config = dict(
    dataset='telescope images of galaxies (Galaxy Zoo DECaLS)',
    image_size=48,
    crop_scale_min=1,
    rotation_deg=10,
    bottleneck='kl',
    downsampling_factor=8,
    encoder_activation='leaky_relu',
    encoder_kernel_size=3,
    decoder_weight_standardization=False,
    decoder_widths=[48, 96, 96, 96],
    init='small_normal',
    max_steps=27500,
    batch_size=128,
)
Rows from block 4 of the encoder, named by matrix and row number. Each number is 500 + 50 x the weight over its row's rms, rounded and kept within 0 to 999. All counts start at 0. Numbers have three digits each. After the name is the row's rms in percent of the matrix's.
# conv: 3x3 conv (encoder.blocks.4.conv.weight, 112x112x3x3), inputs 28-55, a 3x3 kernel for each
conv.39 086:505524489575510487492527492475492503474530483460511456497460507561550468453402430510499554517631491517555515511371489626395532489453497615513412530497522504550495489473472469502498517521466600468528506571574475462507472495483484425484529514528500568608405601541530482527461538467491416482500537537443493524485662514516558553476534553506464554451539548559507554513575661481494504462495549437541580547582553564506466393622508458420499536463536449489479477468493537354518530490509502533549495519501369582587538553554462510542570665555539509527438549518441504481473524521541514550553422445466424450474606517470512445531495509430471531518591493532447510508478444512511473532530479506499504482516485543509514504468457491579576488566504582442441487519481505471422
conv.40 094:482491494483483474481506444488382547451389584504545596445440529490563512523483553534497606541485595532563538465548511474559408538546484503531533528452565546593541475470595446437440523631467522516564484502629502511600490492532449524539448532565462618533442508468431488511481501512496479488488409424491508509469502490474424487491488529441481477433497416489506553478501528519488506557442502512514453467562520541472421488576427538515531538538495531525388511589457464574450512534491520613579546623561527470409520650582460466509507529520523540479495544459494483425538473480501451484518460389511518511552532361525476354531511571472500447448498489516577457445439445502417596462509521498474534516423477506580466490501496509439450503532454473590556446580453521528487
conv.41 102:464464488577606548545499534494486518531575492498574469534432458542407473519509465511497505493394536537466474520524482479618489541520491497521549542475566503460537493469466495457481485440469501488499580461549439705447509512483476490545556537489485545548497480529499516594510419494422572623458444526543497459443544417456564434620555486477335358481681418522470498510474481469617414470534523464499422461432523528510521534514488494574507521511480499496483503524541530552498511579530484507514498499519503556533478487482477501494471617458346444463497458484528423502500576486477511490596298621557328609500466462458455482523495514531496488546456495496502499509526520538482497491493480501488503378353520528497511559499512512212446498588449534541492515492466481477504
conv.42 094:456504506522505498462553502547591540479402444519544502466480607521471571573526508511538462434626494497488388483474473502494503497449557583547528533578481522509473528586480537546432474464408613531463500484493480510494526408461596478340484532526496555506567443501534622532488491548519493511465423463452515503469545509504562573455514565454448603464571505463498510486483528464463448471432422546566543546494522504412444481473464488588555536466487537470485566541576544522321478404574532468537567507474466527471599453447485470477479511478485438493513488518522490546406573426536525487513422478494461410493464412582439504481400396526464551508457459536458511430428531500608443412434562557576501473555514465540425467573538478481488498574517543489466475447564552482521
conv.43 101:390453448503552525456499482498492436581523384553442454506468509474570483494593461427560515504499547463515427541436439442473426506437479524495507550547510417461433491595626555515529482417515510481488478440503485490477486478437492506459523483479532456504525471496529557465460542443510482482459457484504476468501442448487525540480461474479447420522420512478523491470488441405474464495431447447464516500402502508512513462612562584523476519471468470487505565424505513527575608467486564447436512568492543550454506454520480477557499502511563482487505554465534448533538469407452527460506428468467459553590617538559581433491383472488510532457513534430492544592543439487469590515382510501615513555426457526476475474455480447405481512560487497453546467546555480541545
conv.44 100:484450503515430500520501429449445414455462496480457473463452528516418510550490453500527372497524538528535452507527608489423614580531597491503382535441446516547525582593522451487440573540515495466491514523526513453513590570492519437465432488553530407464475446535562483567543537559543534515495458535492505519544443490480545555475478502487392556476558508440384449532424465513501534566559600524546421428541487480511511494449516518463560534551563371525589423560550519490516554415482436465518478420510421612437509566505437486505546470510461568511505472605567585619528524554489468509501486430526444501507502523455562469534591537544516484481432511463439429401521420565502476571672588479596504430438462510517502510545497506481541490550547485339438496495479465423443
conv.45 123:489495455456582530531558517550532486526526535506502529437561538416466526478530529547475487475474491473506509479541537477590472523483490618492471500502501494497551526474539467507512533456514520508562490495468512531466451523485518522523521478427553531501491581558531493497485523480489490520463484577545509474507626523475366536572468492387999534508529448521484491512513480463462460476469486599410558491416528464538504507503449445537473458507544536482464484469540527472485513582441489445533512545453500478526467486524509488495518571479471515495479512482522534568508476505518479483493555521492477520466548485546433512494554515538529508544516490491488500434452513447550477511477553525455527506448563526573471608460519444773443544530518534495484532541512524514483
conv.46 122:514507505514574505489635528462481512487435509477516434511481498455577343514473543454435456479620537514614551434456454471387474514500552510430555576556570508490423429488449531408504506584535489456500534514498514533549557444564491545484452606487530547483572443500517549498482516546494458418494528507466503487502537527522308608445522509560272547543526445474472511533509498513518553501513488484541498524496548497533481494528476499537535519510485503603470562490558528482425490605455448475453531547504499410491513503539468509479453497524550550556438455474490397469462510413480486496511475521480567422513400447491482489496474479516490492498490508516496549525510491524532541571499520374487541490540504504497490485529483593672444572596485423545490504505518523541487
conv.47 100:532488460566507471552455456485482467461426464524522439549598572534467622570448561537523541476672460512412491549592617557529549493442467554442477532591449521466532505577531522507564407468401487536599444445533521562490501450530503536423468399483459523497435542546485457439505561551492514529482496508494452509548522549507453489456445516509568464527440433508477504529486524590537513486571533503622591512357505507472489517488462498382467526566550479458454450588473492523531541519571504476439477471482618534507564453503492515499540399511467543513483442486438498555447466565480457456492479408436489415455513534478530504397436576451428438638448473382515484514518481533559446507515530503523541411491490495557437438503485539537498499352530584487534553479540548522630
conv.48 102:451389442468480417580568485522481469469535453364440471473474493503508512558447487568496502558512562454434544472523524460470526520502445492480466554574496489485530599537457622489511563507547500440475581444533528498495532440421510505454580457456549505608614589537580441539471530501567536551503563588457473526486508512503652486478471496502476520499636513483476482450462482461540516530479469510391405414502521490474493402468531487470424571493521552542511592632480493456452490492502469454530529466496493531547517513506443479506487498431411510467517515517521431501735447591498521523549613511399290453540523572505469395604478522424447501420441527448427427487461491499512544602533571602479457649431471498453461546469502493603488517519457490471501540444476595517497
conv.49 090:465470523464482569527461488506503518512447477505501479426423558471496424514466465543508465493504512484440514495456609479495554510445542404553554546529496507552568520631522545400482488490496461479479438473459506443452529590530537553608409440474566532501422411512471463517467487425471522458509368466458504469473552448553498490529473502427442526566449512547515491496482500487546477512556477510718482472541489501467534520560492506521499473512595563565524422499455497511504541460453580522502496421516464367451488425498495522514511435474504500526454536554365651522539446543467514491468380549483450528595465459509450421430494483468458464531478528611539474446474492486577500458413524451360479597501532471516465526488520468515579449561502466430487542595548467470512
conv.50 098:469495486511399510516530463507478499508513498518527514502719473452582441513485490549497510464542490534545519473754439444371494524523515483477471399559464470504466543491448477518471512498546592660505535421440491462522432483381438379406529489392503531534436443506442468508508422597500361628495490504536506475473493466470436503503502523524505480489476491547565403475508451559478559442436542501499492480568570502512620430463595532518551522464530509483536455493504538544534466469504490564513495496507489492469489473462549538500593491482521508523539458429492449389446501502464473501474676476478459410442468518434508431492513531458525452532414503534470463444544489429464555448493428785416488505467590463532508469452534490419510496497512625468456546473497491525443
conv.51 092:499581614434509674452498502427519528476565527501565595547467626468531562569508516497526452500538557481515473519458515464426472509466479440475509455473479494483474452425438460506462521534488541478450565418467502504499522452490477475512503403532492429522548464420507451500530492459479533474455449506518482479520378486525525441563560536522560531481482560462464460507534509527550508485536464511561466536474464570481496501512488573505516490479502526495437521590461526519595525464590523537504439442497558531406500483487506481503461439511496470504527526562585403450506480545546497640558730533480539515473506454491531430540540482531516557560490532485477526462404579434478450532441493427488537496559487492449540488535564497472559432423474498503555532419621548519516
conv.52 094:422435551396416493443587547507549565579479487461494469432437521446419463558514480417461436476434447505512523500398615455486485473508518531490493475531499494592490468543497558456408482486479526461526519444446499417383491444542526580477451462462462575447501517451503561531494456436522501505485538526484505511472553562529461559472452394449518502524533541448449456534500452501473533557576456457411488480459521466469560423409503486463537458511538531662480509541526556524590502552549523515519511495514428550497529426500481453478520396515507545477555521462493594416537487489527505502469500599548555553494562500540541481463491517516465466478414457484421488503515530494557491480372433389615413449392456491494487484427436487530481492550519474614532385496521469475457
conv.53 101:507557462517575412516524470485512498601594499509555417486493546471500471470465502443388403456536399429471464500524489602475524532534534509489492519486509513435460435415504560576551441507527444533507485709480414504546522467572440409528521470397490588568438571650454508537513549549528364511567559465488509502580680361488422485494482516456600525511514561540512494561561557513477507539491452573573527511562496523476498552719474482508525534529508495520507556513525466577544543606498451429509470525485496574475488573530497480510570759451453424470461472501493424480512473450513540465457394551445426500477602452515496460528505471479567486528615374533541554466510423469512432469458432546506508500493522528488494447524464424673533489601544571498513530529497496473527
conv.54 110:528521593469450523525587536524466496541582480495513447508513533538441530459505532335505452544467525539457510452461432422454459483473467488476518533486408442505464433451467482499498582505488506543531570664577449559555599519568561475577564531502593524531496448421530515518455505480358387435454428435480488494488444509468549475572532467489580511466489476461433439472407385521536486452555569516552471483480514531512510583434468527557516463518485481447509372395438524513531555653427496483436478508500544528544481521536466594522514613536502579554558485531499541532455392535525598542533776455531477439531504496469545439450512342527596466564646627528570547469487458468454494538510542368504505530550518555532527533489581446429508531555566423433493454482475444455517
conv.55 097:549524471480602504504474505506487496502565520538476514532538431534369501475549492502563518511561564474487483457467481483431528507539530521499612512675533492514534462501455488600509540498533441450480507501481586504479500439468518558565495476564517482481506524506482447478451455535445540346467489470490485510497268523466503494494516502550518448521484460513429497529490513527619474516497481510610550508454502468526478504504512480558508484541497491448586507532481492539523517514474459479487478480451490455512569482477509502471481412497495510512483480495484501487546534496511516454492738441480491525483462502502466467489490494481480499455496494531496473496514435523435496515532517453472472334512455529493526517496501505575242498522527505546473523516454549527494
conv.56 085:507511522459475570481499442557520547568492474489428466498533488561448483537421492499487520494499489467535422501548523484543436561502556492568459463434526495507517491532540462531468512500495507527489513517498496615418447439515482548437512479426524537575434488729508457555486425440452508521477516457478512507489450446499518451497554441574398543520455486581567505462460465547494563507499456535476575548489452510515463459582467471473443477558505478468443434470509571548508491439523596581528562521528527388442419550564544486529464469582509470583515511603479420584454369594472497459516434463513487560519506520530480474510552486504462535545554694450502518446443399476532567455515598487494504527421579521474559441467472435441581487516468440506429461423471510515481
conv.57 130:500496552498463532557434558505502480492529530541513478482479467512457475500437480544517562545468460566557508505493512465428452487430472489504514537505504505509579541438442471442472504446461494483506466458478485470533478486480547491533568448545536495509513474507508484555480487458488469524530423522522522506463497496467487463543540544403596498575000436460482487479514468474497509508510529506494548488483460523498519507571535487589538471479486548449515459491506510501527532457515521450507499494518470501493495512500502507526521514462579539498494498498439513483504523480526497538522532514520316570481500508498470421483474505479497492475525503538523507528483475479485520486544462506481509615550507381386498529530523407519484559179523536474526484455516467468490
conv.58 089:498505417519503513523439490376450471473428506494540498511457598421433557489449526508507529486481535503433509498485528617481474593508387484412554533494497480510471572506503497442477546501506450482495446389492608481499540493494542511419485461455491436512605451530500469518500551545524705559568648588486488490551580491538608500443424527492517545489520472444572611514637542495549540452543495474523540482475449471452563464402604517501646470446454438468473387402452530445462520507488504513460494562560596575490621639498515480461487531466496512501487537587473405506485475527501482496473378527583591521476499474516407507486454473449519486513455565462442652525522606487507533484440547460468515429472530543572524483536522610538507488409508512398560517425492536481532
conv.59 097:493583530565722509558444519520564528460526495478583510485457420460544465499486455481495558473555403478473512396427420441407477449496456521463525505597513541480519493637552441439479568504503463525424506499543496519579609531600550493422507442554453424362465525432462477440470414448486474479494462526539487509491546559507549479468444549490548551465498454468514491517468525486479431493482501459436504518540560543513535581517568494427540494587427502596470478540466543561630525379553521445532491476537486483544539530593470532479507395563486518481494536576534513419519489483517490469492510459570506542493483531428486459514537491534583530432495455520449532542549501491666504496466533502470526432475457476515511423483495530522595463389502528441386537473416510438415
conv.60 092:478531480541525467557560498493418472576507507490453480458453493388624540434455478490455516550435470496606491504474547483557556502461469487546496531551482482485481490543529548451550429391521496459476528487544466477551457509590516555431606358403515524524440462526626529516477517452430383437454382464483478478505603509443507494504529488418397430463520490518460453481566463460591438538493551416662579503530560490513570489602442492475416507460473533488507512375419577518531538483455541548542556460456472479489501576498506452491460446532508444514500554526452520618542489507492564523528396504442457554490490562498542478552494564461507480514497478533498444461551474521413445409410412502557508792559505422509562516531563524436492501502470487479475534487496558531547
conv.61 094:433547469495538496500607525486570454502553537488537558452601463436468495471471506577487459447516516507489491517502528508494450513510473519442471509481533540444430432441455489457506461569461534565496411504509465457388484465436531490528515529453546528498470475472457481497506494486489483502515517502495525544509473469465532521485552479479378498569491539443457490487497485485485499507602568448543527537474446440560446528530501511517508508544486653517522466506496497598429565498477482528440566583553512507518436483494514530549485513498507489454471568522490419523489504471482398492432379567501583527494555530557567528539497476512484507469505509394469494515473489419600444537463374564519504547529475519543541500519499493456589551535513489548477588591500493483503
conv.62 096:487537473472516604486447470524460501494527454540471414510604480510574396515484543428571587465492520486541381457402508500442505506528568471530417585412520570524430531484415566564494612511503514483573572430515546500566478507471563539540586416436555532483551578578548472495498463438465553506483493538535498521454436546413497503601493535502541398429485505474458445446473484473486502518451545419429532488518496567557501499430498498533447482499558527478616495532442500517506472412495511585507502445421448567501504525457461455484440458463492414565497535544472550491519537520519562460513772497526473450490570557604583460582442383525506543568508574543499466466495427441413467509492523434473511541401546420487566534446465486517548488451476503582587494459513512442516
conv.63 097:507554564459545608584491577481481483511479529620482508502477529545496409488567624500378499574543463505472463451487574413321549486492484486468517438557450448494485474464429547508480656521485525516531476395543494493517511507511546468479546499492546452463487377450436515494501549607508474577486474556520516471560489505450536476448441523552391663414539472533545523470489467515413471442546521513453503531582482509534535461544490508580545498549501478478505478489463483558523542414493513495500497546467535537477580432511514481493534536490572468533500542568498498468535523512486468450536427504555502463512528465520464450496428396542471529487485514577480515470506424454436444499520554527492501426335445621551498456460484522524519489278561494518538482343515522514532
conv.64 098:472490488457472567486451542524525528502524544471466544485482404509486488489439395465482526472446444485454484469470559512422459485601580539518485505499568529525504502481576482496533510528548531510473466484481502491486536519535559518541472492633513516571549484536541479463533550541556516499507454422483516513513509483533517426486515489479392670510490490536496491491423473515531629513617494488469557520484586498501495456516482473470556512514511450571439501487524450481424493503489527544524490478501525443446541443505525525484515591404479691468483507495501481512494501634504524509490524547516450415591477461589442445448423470532460514495525511560519549464488580483462532480468454577456473417580505479440420487553495498404556467474587523489510443520585464434516
conv.65 095:598579538497491534508516522499372462494434518459455512583573449507549437545553512495507433513582354509358406559504473491409558514461489537458446472602500600527547543441431501486448612527468455513466441454420536386491457497500531491466515430451552486584524459549554515526496495436476421440420477558478503519496506524557552481507548523496380535536580525511466503492500460519444494601539523610469508458495519479549563540509623526418412510452514487421464555481468559528509561601587557458477454523483533460502526495567517481505513459504422459496506483537512454497495498496487520504498405446439423525468507500535431522540545485512461523485553560502560579437480476511469429518487434532446484391502486524522555525539535501534496486507463563476521595486439512446506
conv.66 081:511463446546513567521496425498498484481574559482485477503546464453513533507447470463397445470398527538464487490529544442541595480466534507547554523492498479570523461547494441474470515448531517518487537452489496496454516570487533545440547574431540539549430554552507483519532439515489532457488409447485476472492376603509433537432482439449508528522472493512555531533489518515563450525489439473623520491428476489436423498432450529478509535408509425504498484520537490506516485446525503463482511550495529415495530508536484486510470396494474571491456438504564436533527530479525518542572612536572511518513433483465519431455498548509512490442486472526480504476434491484515522500574489518384470509402504522499462495460441525448463541543522549461483491550453472473515
conv.67 097:436491379496567383496495380537567465463433454498402500481521440518558677519502473516501514463543474452474503453478526446410516485457511462537410456491401530450497579511476528571518526552519502486472476455521475511482474500551500512431439398388519512551532448498540505448475500529466455494515452501429491497476443531563505533483465505437540463492472516480521522486578479514492424459460457476423438467454498482481454522458481569448515530528510569474516453459517437466486438351552509464569539531525498459453463482482459454504484387501533469556558505521555502477486570561543522564505496406506536521499524476549459417476488444487478458537462569444527550528445549527437596522473591469474471517558444456451494478518474477599442473455499549582445486578425508536375
conv.68 098:480470519484464477551552504516545555406510457450470503542480518541435536488476441435483515450505532520573547519449505551544469487434540518509513520482493522429432507443411450486472463469485536434485487551585550533527495385404412481472478491421423548635467481458481537483539535487512480551518565610446491495527543478480480567469540541471475504458456542361396358395398347384516478514500464521555577480526493552526592538561495558498569463528578467404349456489475550569497547495528479485546471497484458444384439619562505473461553395550528482451449454531463521499449455416516442502427375548512475487531493513452490446434476488471460521522469699469421493509605463500460544490488484533557458546546447450501497524559502460444498537513492559593595518465521544486504
conv.69 113:478461419556452389469504513497474539566501472496494476502509527491460414487448467504497484637452543445522487489573511426443472489543476452406428467544582422476488528569511537516509507446522499564522500478556501582536511469475496463470458484476471538563447463523519467512541534499521414582528484483510511531394523475563765484509491450543482451458577432501521484487556505480518454507499475518480503563525504503466528516435581503510529546503481524575524500513529466479533448645478555476443439421424515471434434498460491467514453520476484552485556538494561574538490464556507532522536763538458445532547516521470520495468445438538479509494467514497539490533505504532488553507465531429456544482454536451465480449540484570357446438478376523534510544515550501458444
conv.70 091:488465484549573449513508472466549489511540445489494471537480542605441470521606576558533491574499545462539515469472521553598504475482472490666558544517465509513533563495556465497476515516502527505533371485463509533463531554449509437576472453567490389532605631578469519469530459482528443454410478494499484500553343524535514478498503464462541499498473559466482507550585491487477567540474464490523537526541517493473493617664566490470524462540528498469470517554535489584547586534484506504555429493502505466470479457465509504552460510517460451498564610457476424455493533570459742538554478468477500460545454516519431591462477398524430500498557483503502528469458460434478465474456483466511471616543488490468513577478531500489476482540485496549572477494394477407438
conv.71 092:492510504484463463541524521527484533529533560522505476499492515544444541467492466508509544513488511547534531545434490525492498484524474452574479486531514484488433513514572458461516472561564489447489551488518498444507548448469564411444492525561514486501482516520504505512482532511503385391512489458510545507561357487533474491510528464471692413491579512487533521490558489514476549487492520420625553515504484519487481554492507488421510510501455512648493541548589500548449475618483532440530487451451493453471476513490509474503600537512537517471549453532533520524448392466513475479547842532528553460507485445666490558521527572494499470533513479532536495525499567516555544532554536662443502547498497458478467484559488479304553511549521531512530577503554520501513
conv.72 102:538518508434459559508438483541506482542595528567512498497531444527544464492554529511512531494504563528476518549490603564454544559438423551530519475523581447496568432449566401639707441519610466469539536483447504411497508538505482533519495509692521446429382514504430420489531511480485506444473481436571557517519490502507501468534477484457425439460437509548511526522459469486428419452503424519511590529565575481538450451542503494637518530521412502423492554408438506530442517496520503517492531413498444419498482518556494504492462464526416524537490530493497540460440488455524480456587457418553493409499490507510572638483488491430463479426526489503572568519582586547536555468512644482572497460559505483528524507466556541440541446403487540516534479498504488428409
conv.73 101:484537485543662467515433522540582469551557415446511411498535488495484505475564458486494516560533514544654517589598464539416502540415514517460489480539509446363487500483504476486463501498498502534512504450569517471627433478510435453452530506485466523475490614461495480370499479510524518512482451477489487503435373542474469587423483472503413533491468523518517481601533460570482528484464492509367517485504546502488504412492533454474565501547478445394464500541501446513507510385488549499560564521495502685517479471573502520492523513518457479483422484462506459468438550512542431523514675366535654453487460529468429576434397496524495491488572494508547516521539537501500520466507518572525476547468499477438470479522538486611484533328478556591526483535481492403498
conv.74 094:488437532445473455504434537418437485437415484504472496516509550445562492455586517454466508541467526447514491498418493418701442457458444508495513490494509511470543454463490496396519541545585528537572430542538516449571510490521519564457488504424452450498484552434492447485556551509470468434500410464523511507540541471537514558541492512449489501459506484452449511547432514525553615517493530472501525495499476539577571495480523426547458457465459476445494478581469564497678549562572473593532495546479571543507515561463573509522521492486524501549482498552444458430438464585497468468530462446490392477528486451487475511483451405442511503497455560532469501483474461477525465549612561472454506554465578515443470498494499501373515463493476479372482516402559597567517
conv.75 102:520530478440625529476503466573604565525463495472418452485363436575449539449554523464533532486408542482543520538507532461517563531546541440561519479534499424645481477490366463471426478571550437421402426461390489508414571556513513541422457511559513422524510392551565495502465496477509532542421539526485502478467457488495462505426450478520457522448422556598561585574459491500458500533470583597493508494555488561473513527538537568522529554443584505528518509489474481502445434531440590631465537501500396430390642603495480492441463449497535522502465428541504511520580539530457460478594368526501530460529652617547589499530470431574536508546569538592470611545486429563413422538529407555555486513519472512499497467502496547561450518448538481436508493506519540584455
conv.76 096:487532521598506478574548530493538500529502514452502502503513502535540554531498504579462449527546477527489548471536482464505407501460447562496500501459555522438443548484521527450511447493550435575507491523509532605510476526502500458570428498566439461527571567545498473555472448514462448434458536551522507502476534473469676505426532509581361575581519621516476459542491467466384536494575508557483460503550452484520535511640571529567524545472531531544534572457504499520473543499468526591531517581572529532521494476568516525504562550519437551508473528518451569480440384527514475455503505438480517551550513477551461527524471517533458503449621595431476521510506552462476596436443497492533450424421515486474470436516470578555567551490452498487479478479458531475456
conv.77 113:526482503495550407601477447476461467468540472483466508476478454450413486461502536543530557471466552520501558543441507500483550508498505469506476485527486492514519474494550513461493549524530475479480500543507528603507471498494455429519575453547507500538433618546468435489475441433418413637469508464520474498442662405443479417657608564571630417501464423501502465483494500526468539512407593536512444469474476473527496532436508548550489482499559596484554529571530472491512495581467471490466513507512505474607516554516467452487383612449458496505499541486452492419471429496453484443478490539479565484481470468553530466522482497566530530520487532489469512485479490506511507523514538375429477368550506483460462605494479582685437520309429506508503489517532546481540
conv.78 098:587424488599526547602528480521512495508506499474548518551586584535436469494431485472549480480500511535487539548561542578425564465461492450589476427437493472535465482503490444445474486484488522565584432477526478452441476555495443511495478469438550438550486426518534484461490466518460506423537551432482520504527467504525483526487405479465448469490460477419511554440498610346409559587516479563489527634496443395380405485503478515454531551532510610520562498528615479494446461487474474498468473516484401467413456491475537468508497480421450471433539454518548493512559422489478474580465482465539609512411479413404436390394445418575448455506455564553462578420434448428389533397380494448583543498490519485557491556494490548536551521510528538543598564588535438487598
conv.79 095:549501516426404448486475472531586518491423523514426476466558544575672520434462460503568499484402444505488423496472505396426433488501469448502453533498408460509428632565582444429525436520453457497497549437518506500477578688543505549516528556523525521468485469486573483456450462468481432477472473475501489545535579522531516511500422525493535479505541573540566519445400457465436509524498540493410418506510469466543511492515442452539429561616504490513526430425406453554497539632532509581420397455547438441397523522545461451457504506531475498517553531470557514532579445457473544512497381470490441521483515500461503471578561560445535496504498448488611497498527534568385466474407378530617522478485485552481531480464515462447519488565510501578502438536376470587481
conv.80 093:496474486452458475460380568453445451532518504477499462504374530463460459459443476450419517484420534485488483449494453516491531423501480452652521537492540516467435527541468560514494511489464548565508512506585503501493506476412491530384495612525498536495548555594516523487527515503492443408528489364476488522501574536499496564471569557467485595519524409501480440541567515503514492481461536470549694512539463518506540507593518547432528493509483450592478515490558541484455526504546543540514450485569513579464451492476518477476519653508405552510463412467495402541475572469572496447509375470560487371477480452451541427449472461493512442512490446452511526484445511460442489469487500515448482472551533441480460491532503523439531518521554490377388516575456480502507
conv.81 095:597538515589431494591568541438561510447547494467570501467431544441378496491444488509597529521480481542545519450489449425378411470475441469429495500531502513468514507614462431553521484447523448473497545507450589515438443520583440604476455462475505587502550514519450548464568493468530452493508542532505532510469421457467483444467539499484426579552545506481504512420510585426489513448492475470418486471552520550514531507445480480482398441549495425424576441459511430435556482436437537467361544524488460485466406573482494507519570438461546429469525498482489540480484586423480464524493557502513501476501522511492505506549568522504501504419498480408417528454599509452568481489475479544593470495447526516618544499552521544470477567547486457501501501532552490541474
conv.82 101:452479474556593477522496434438474465442526466485630465507490515509460592482517513532452487455572415475464461440490537484456528502539510451468560517581394518508498477455448495500525537523432487472436479604581554539452479512481524524436504499539477462462531645463500447520501560506516429430505530460443520503521642604502521488371459524524511590501506375551546552558576520494467542436482375471467556469486426433456436504576365492482478507532520493554499494449508468447467504500479481474496510537512460595448525479505526537466470676554533679583504501491594496485555435458588490539483456454504549419481457459497501454522442504487562476540632466489529494488502490513480557536480397642471502502569527547523477409517562462485441501426487431550524502451382508451476
conv.83 102:509423509475363499491389525447468611452431543493501564483544523527530535509508534475536422497541541572561538444577419468470455476459447480409528410353478480506507449501508479532433476529526506642500427493448446408529454432466440529434455518473492639582442503416444562525477442398494439444495492452502536485544522485535521562426512522448440548490420503453430477397392425476446436522584536496476579538577500581517539518495424445482502490570499453551494504535497481514547430560539452468447557432475481462466592471423537499492507424500538500517504506537443491534515538521515430568488451434533490436453458493395424461518445515437513458420585489457465474497486397482530530455510544638510524558511521536479550471548496592493501463449505500526461444570469504488471
conv.84 101:476511468518572489495499519525578536499433547490438493443498457484454452466554394484473487485480495515472500440458506522471480475405438485450512477513481479435445512461506482517497532453504552585504491567519462465471408418494404396646550692742466591480507579481549411543467424454496389488483463451500520468468518495445500522502518478447498472535507513500432449457439455452406466540527462519417490483488415482535511567532525521533494522489517455507533432497413531540502600542568548487458408513546553554532422526440512579501511562489448484471504633487476531399597543473493462493497424513545469528480553497461527506475500473457523449604380432546454400450435588455362570508465553524507434498441473493510490500503516523574516528522544477522580546624569378514447
conv.85 100:506559518565544537546503496475565581411505628374466597503508467510533539474505515519563445500549511523490590483540438443435455446476433417524465517509553502498523409574530485489476516545486535455425490387420484486494461472524462588339581533345462478501563508603485451546575513452491495474518509526497457485501499440503509432453495493516528465513483466519523516461496509431496457510450450477365480556438489531505486603548548517512415477474488493425544474553467541448632500558470562526529482577533478489475512391428512482460532496448510452496462476447474704566519419424534475505531533466492468531602482508536532414514577521567463477489482513547523508506467571446563434555464612481606515528479529464505553430535457486557463479420376503608576508466532452516530
conv.86 104:568506473543518516585503467560528632616426612579430441497491510502575525531472460524510542544424507519552474513400463370497513442519544477586560609504480584457536500477482580433441486526472459459499566502561474584482474521538470484457527463513433511468446424503417454416536498419491499533446482537467477478417453493493567573501414524452568445505501463574560508526541563611628545423491541545539495398474460443518564551554474546494450432459514518534581553502532451500508609513578495493527431509548500464579461514568486454545466493563517449516540509501524501459490443428484467488548535544474452459498574562499514608550560451482443525482509548564560468577427608485525526492426424420510479468503459501447504504475490484493506451551502503479448545499519511510567
conv.87 093:501571504413528512468640563519518498467477500513526533480450511560546563566482570392470486461494575505489605564459461432476513499483599431491466428508491485491491431476528494562432527502536436459552510473545484461575482440499429400470457541555527589504478458429494540533474429439448459497541419476523512527505459482545533565505581471445458502467515466459518487479508446452488491473597535483554513504464637529489495413361447442667466452546453517500487417440548465470471599460528496478490532503498548515507509422477476431511443475507597440491512463455495591606389426430537527559517556587534459567439524501510516621542462592561503510526426486509462462551444484558592447513553491462549499519422538571551552532492469424366554461508506486500449490509439500522488
conv.88 106:467460508461471581503570587540585501452610489540500495530469495481494523534527533511496505497468560556481526514542451469714468497493495495473502528465484469515487505394440479490506492467564500487512493650502468453551547507474505535538409516481468511543543584566501473432483443499486474546527456528524515475495518468516416444507538482470652486535493531477459442547545536518532505516547577502680429513450481485512510475547502469586523543526542497498437437455433486498511409527450521479464526526528517504507483506447481471490450462469479496490489521490534499484489514526494503490423506452467472529518543541470374450402444371564557503474588565531561500471550526528509556508542525437407526668552475503551510525534480474350463497600442531475498588581514500505531
conv.89 125:530513532598581469481537525497499486466516493513491510556456522457620495496457469537507440517624496488461478452502518522422516468510498540497476509557439518534567452512494530493498488496475469485471419583498494569475532510502547569494516474508513496476533525476526470538516484569553429546566531504469504504506435454497578513369583454580142514462527524479468481524508518517552467497490474450497390462506540505533530490459530489495499507444512423566492439500484516538528401646478483519521496488531537536513529477481520495488554557464504424473486510457498606493507475567476517498490477591498413541502562532446531505496495422467494472442638517492455460495519511525534504526545488513514480534545479434544490378565499545345443462463493521578531518518552507509473
conv.90 101:456575497461621507423529547531496465542465443497448506498473543544438490558473463554494496512584489527401466514470532559330511473559543505585515408565478545441463537574490539405518449479480447429483450494513468565513430483534539467465512453509436493444478525506465530499463515501463376430519525393493453504453465526473612514445489531493359510444492482490501523500530463526523499501409449528409481574557549470491502447689502475548491522450508430501516430444486496453477450415505517449546519497523455527546489407501513454494525445510492602496512538548483584461492539532538527501645396455571415500536591534499490463548477530528532499382661536503475511536510507438461576530518508467500500513532473544542525442496487429667424434453533486532517451367485500466516
conv.91 103:510480484538647471545431467543602546494578549453418503461537454490456497480581493493468502552508424552546437436495485474328479409409520431546499488604494513478492477538533489523527498489519543501501539467422508462458515509452485545528562517432453494526437672567482510505429451451443568466489515500507478476513480559487303456474433411534667587428480485470445510496471578493478606449461444530357492507490504503462514507581502483513522531519474534540466566564526521560516620595487480503517509542550513554507536430517478467471442524507459524471533480484516485535498463497490466561479546421550533504505521509519446475520458444482518524492607529531504526493545567555481498462432524525488482381451494493522509499434486486586487498317504461518542455420436509385482
conv.92 103:538535561478501566461497609516579548465568451414477466571473517471465477508417495540515499378606485462546570471505482476444376579420530519529502443492510539567500429481517404481385415520502510509491489561485587504543483477543492556554512464552513469511530532512563520472511466500525468486515610480513493494539581442614296498439574477564551554516486589462457501539513474550512552489475486479474513416523462493512534419548516496479514549468485449516537530465553545482543467585458590541433499499527490504498444550507470518503461508531480521517489480466500510538510510555498507496441466567526626486519470421515562419486461442509501458467492503450522538494501514485440484423499406463463483349482505294460463455543544568479482480535537531527483553543493468472524
conv.93 102:519513441466481525481515490471493511497517497521489509524478425454449457448520499426474590468511526478584529495421558525524588469497514509459497528589507478500481497524467530526549531510444550487504463550511469543482540596518461555530518512434550546484481713516504533484526610412528523429451565492512522477584012514505520493552456532496537531478474494516543525505495504529421526504442435473571545511519483534381515509479492466468483475556504522460516521543529521492480514515534493495517531490486494591520534579517453519515518446506430516533488433482441701495465481499508538528531909502481527478485537550497487510532499530496545514520462507485506473536483496479479475473499437557746552432456465547502508585453497492475536536443492519540460469522469477465498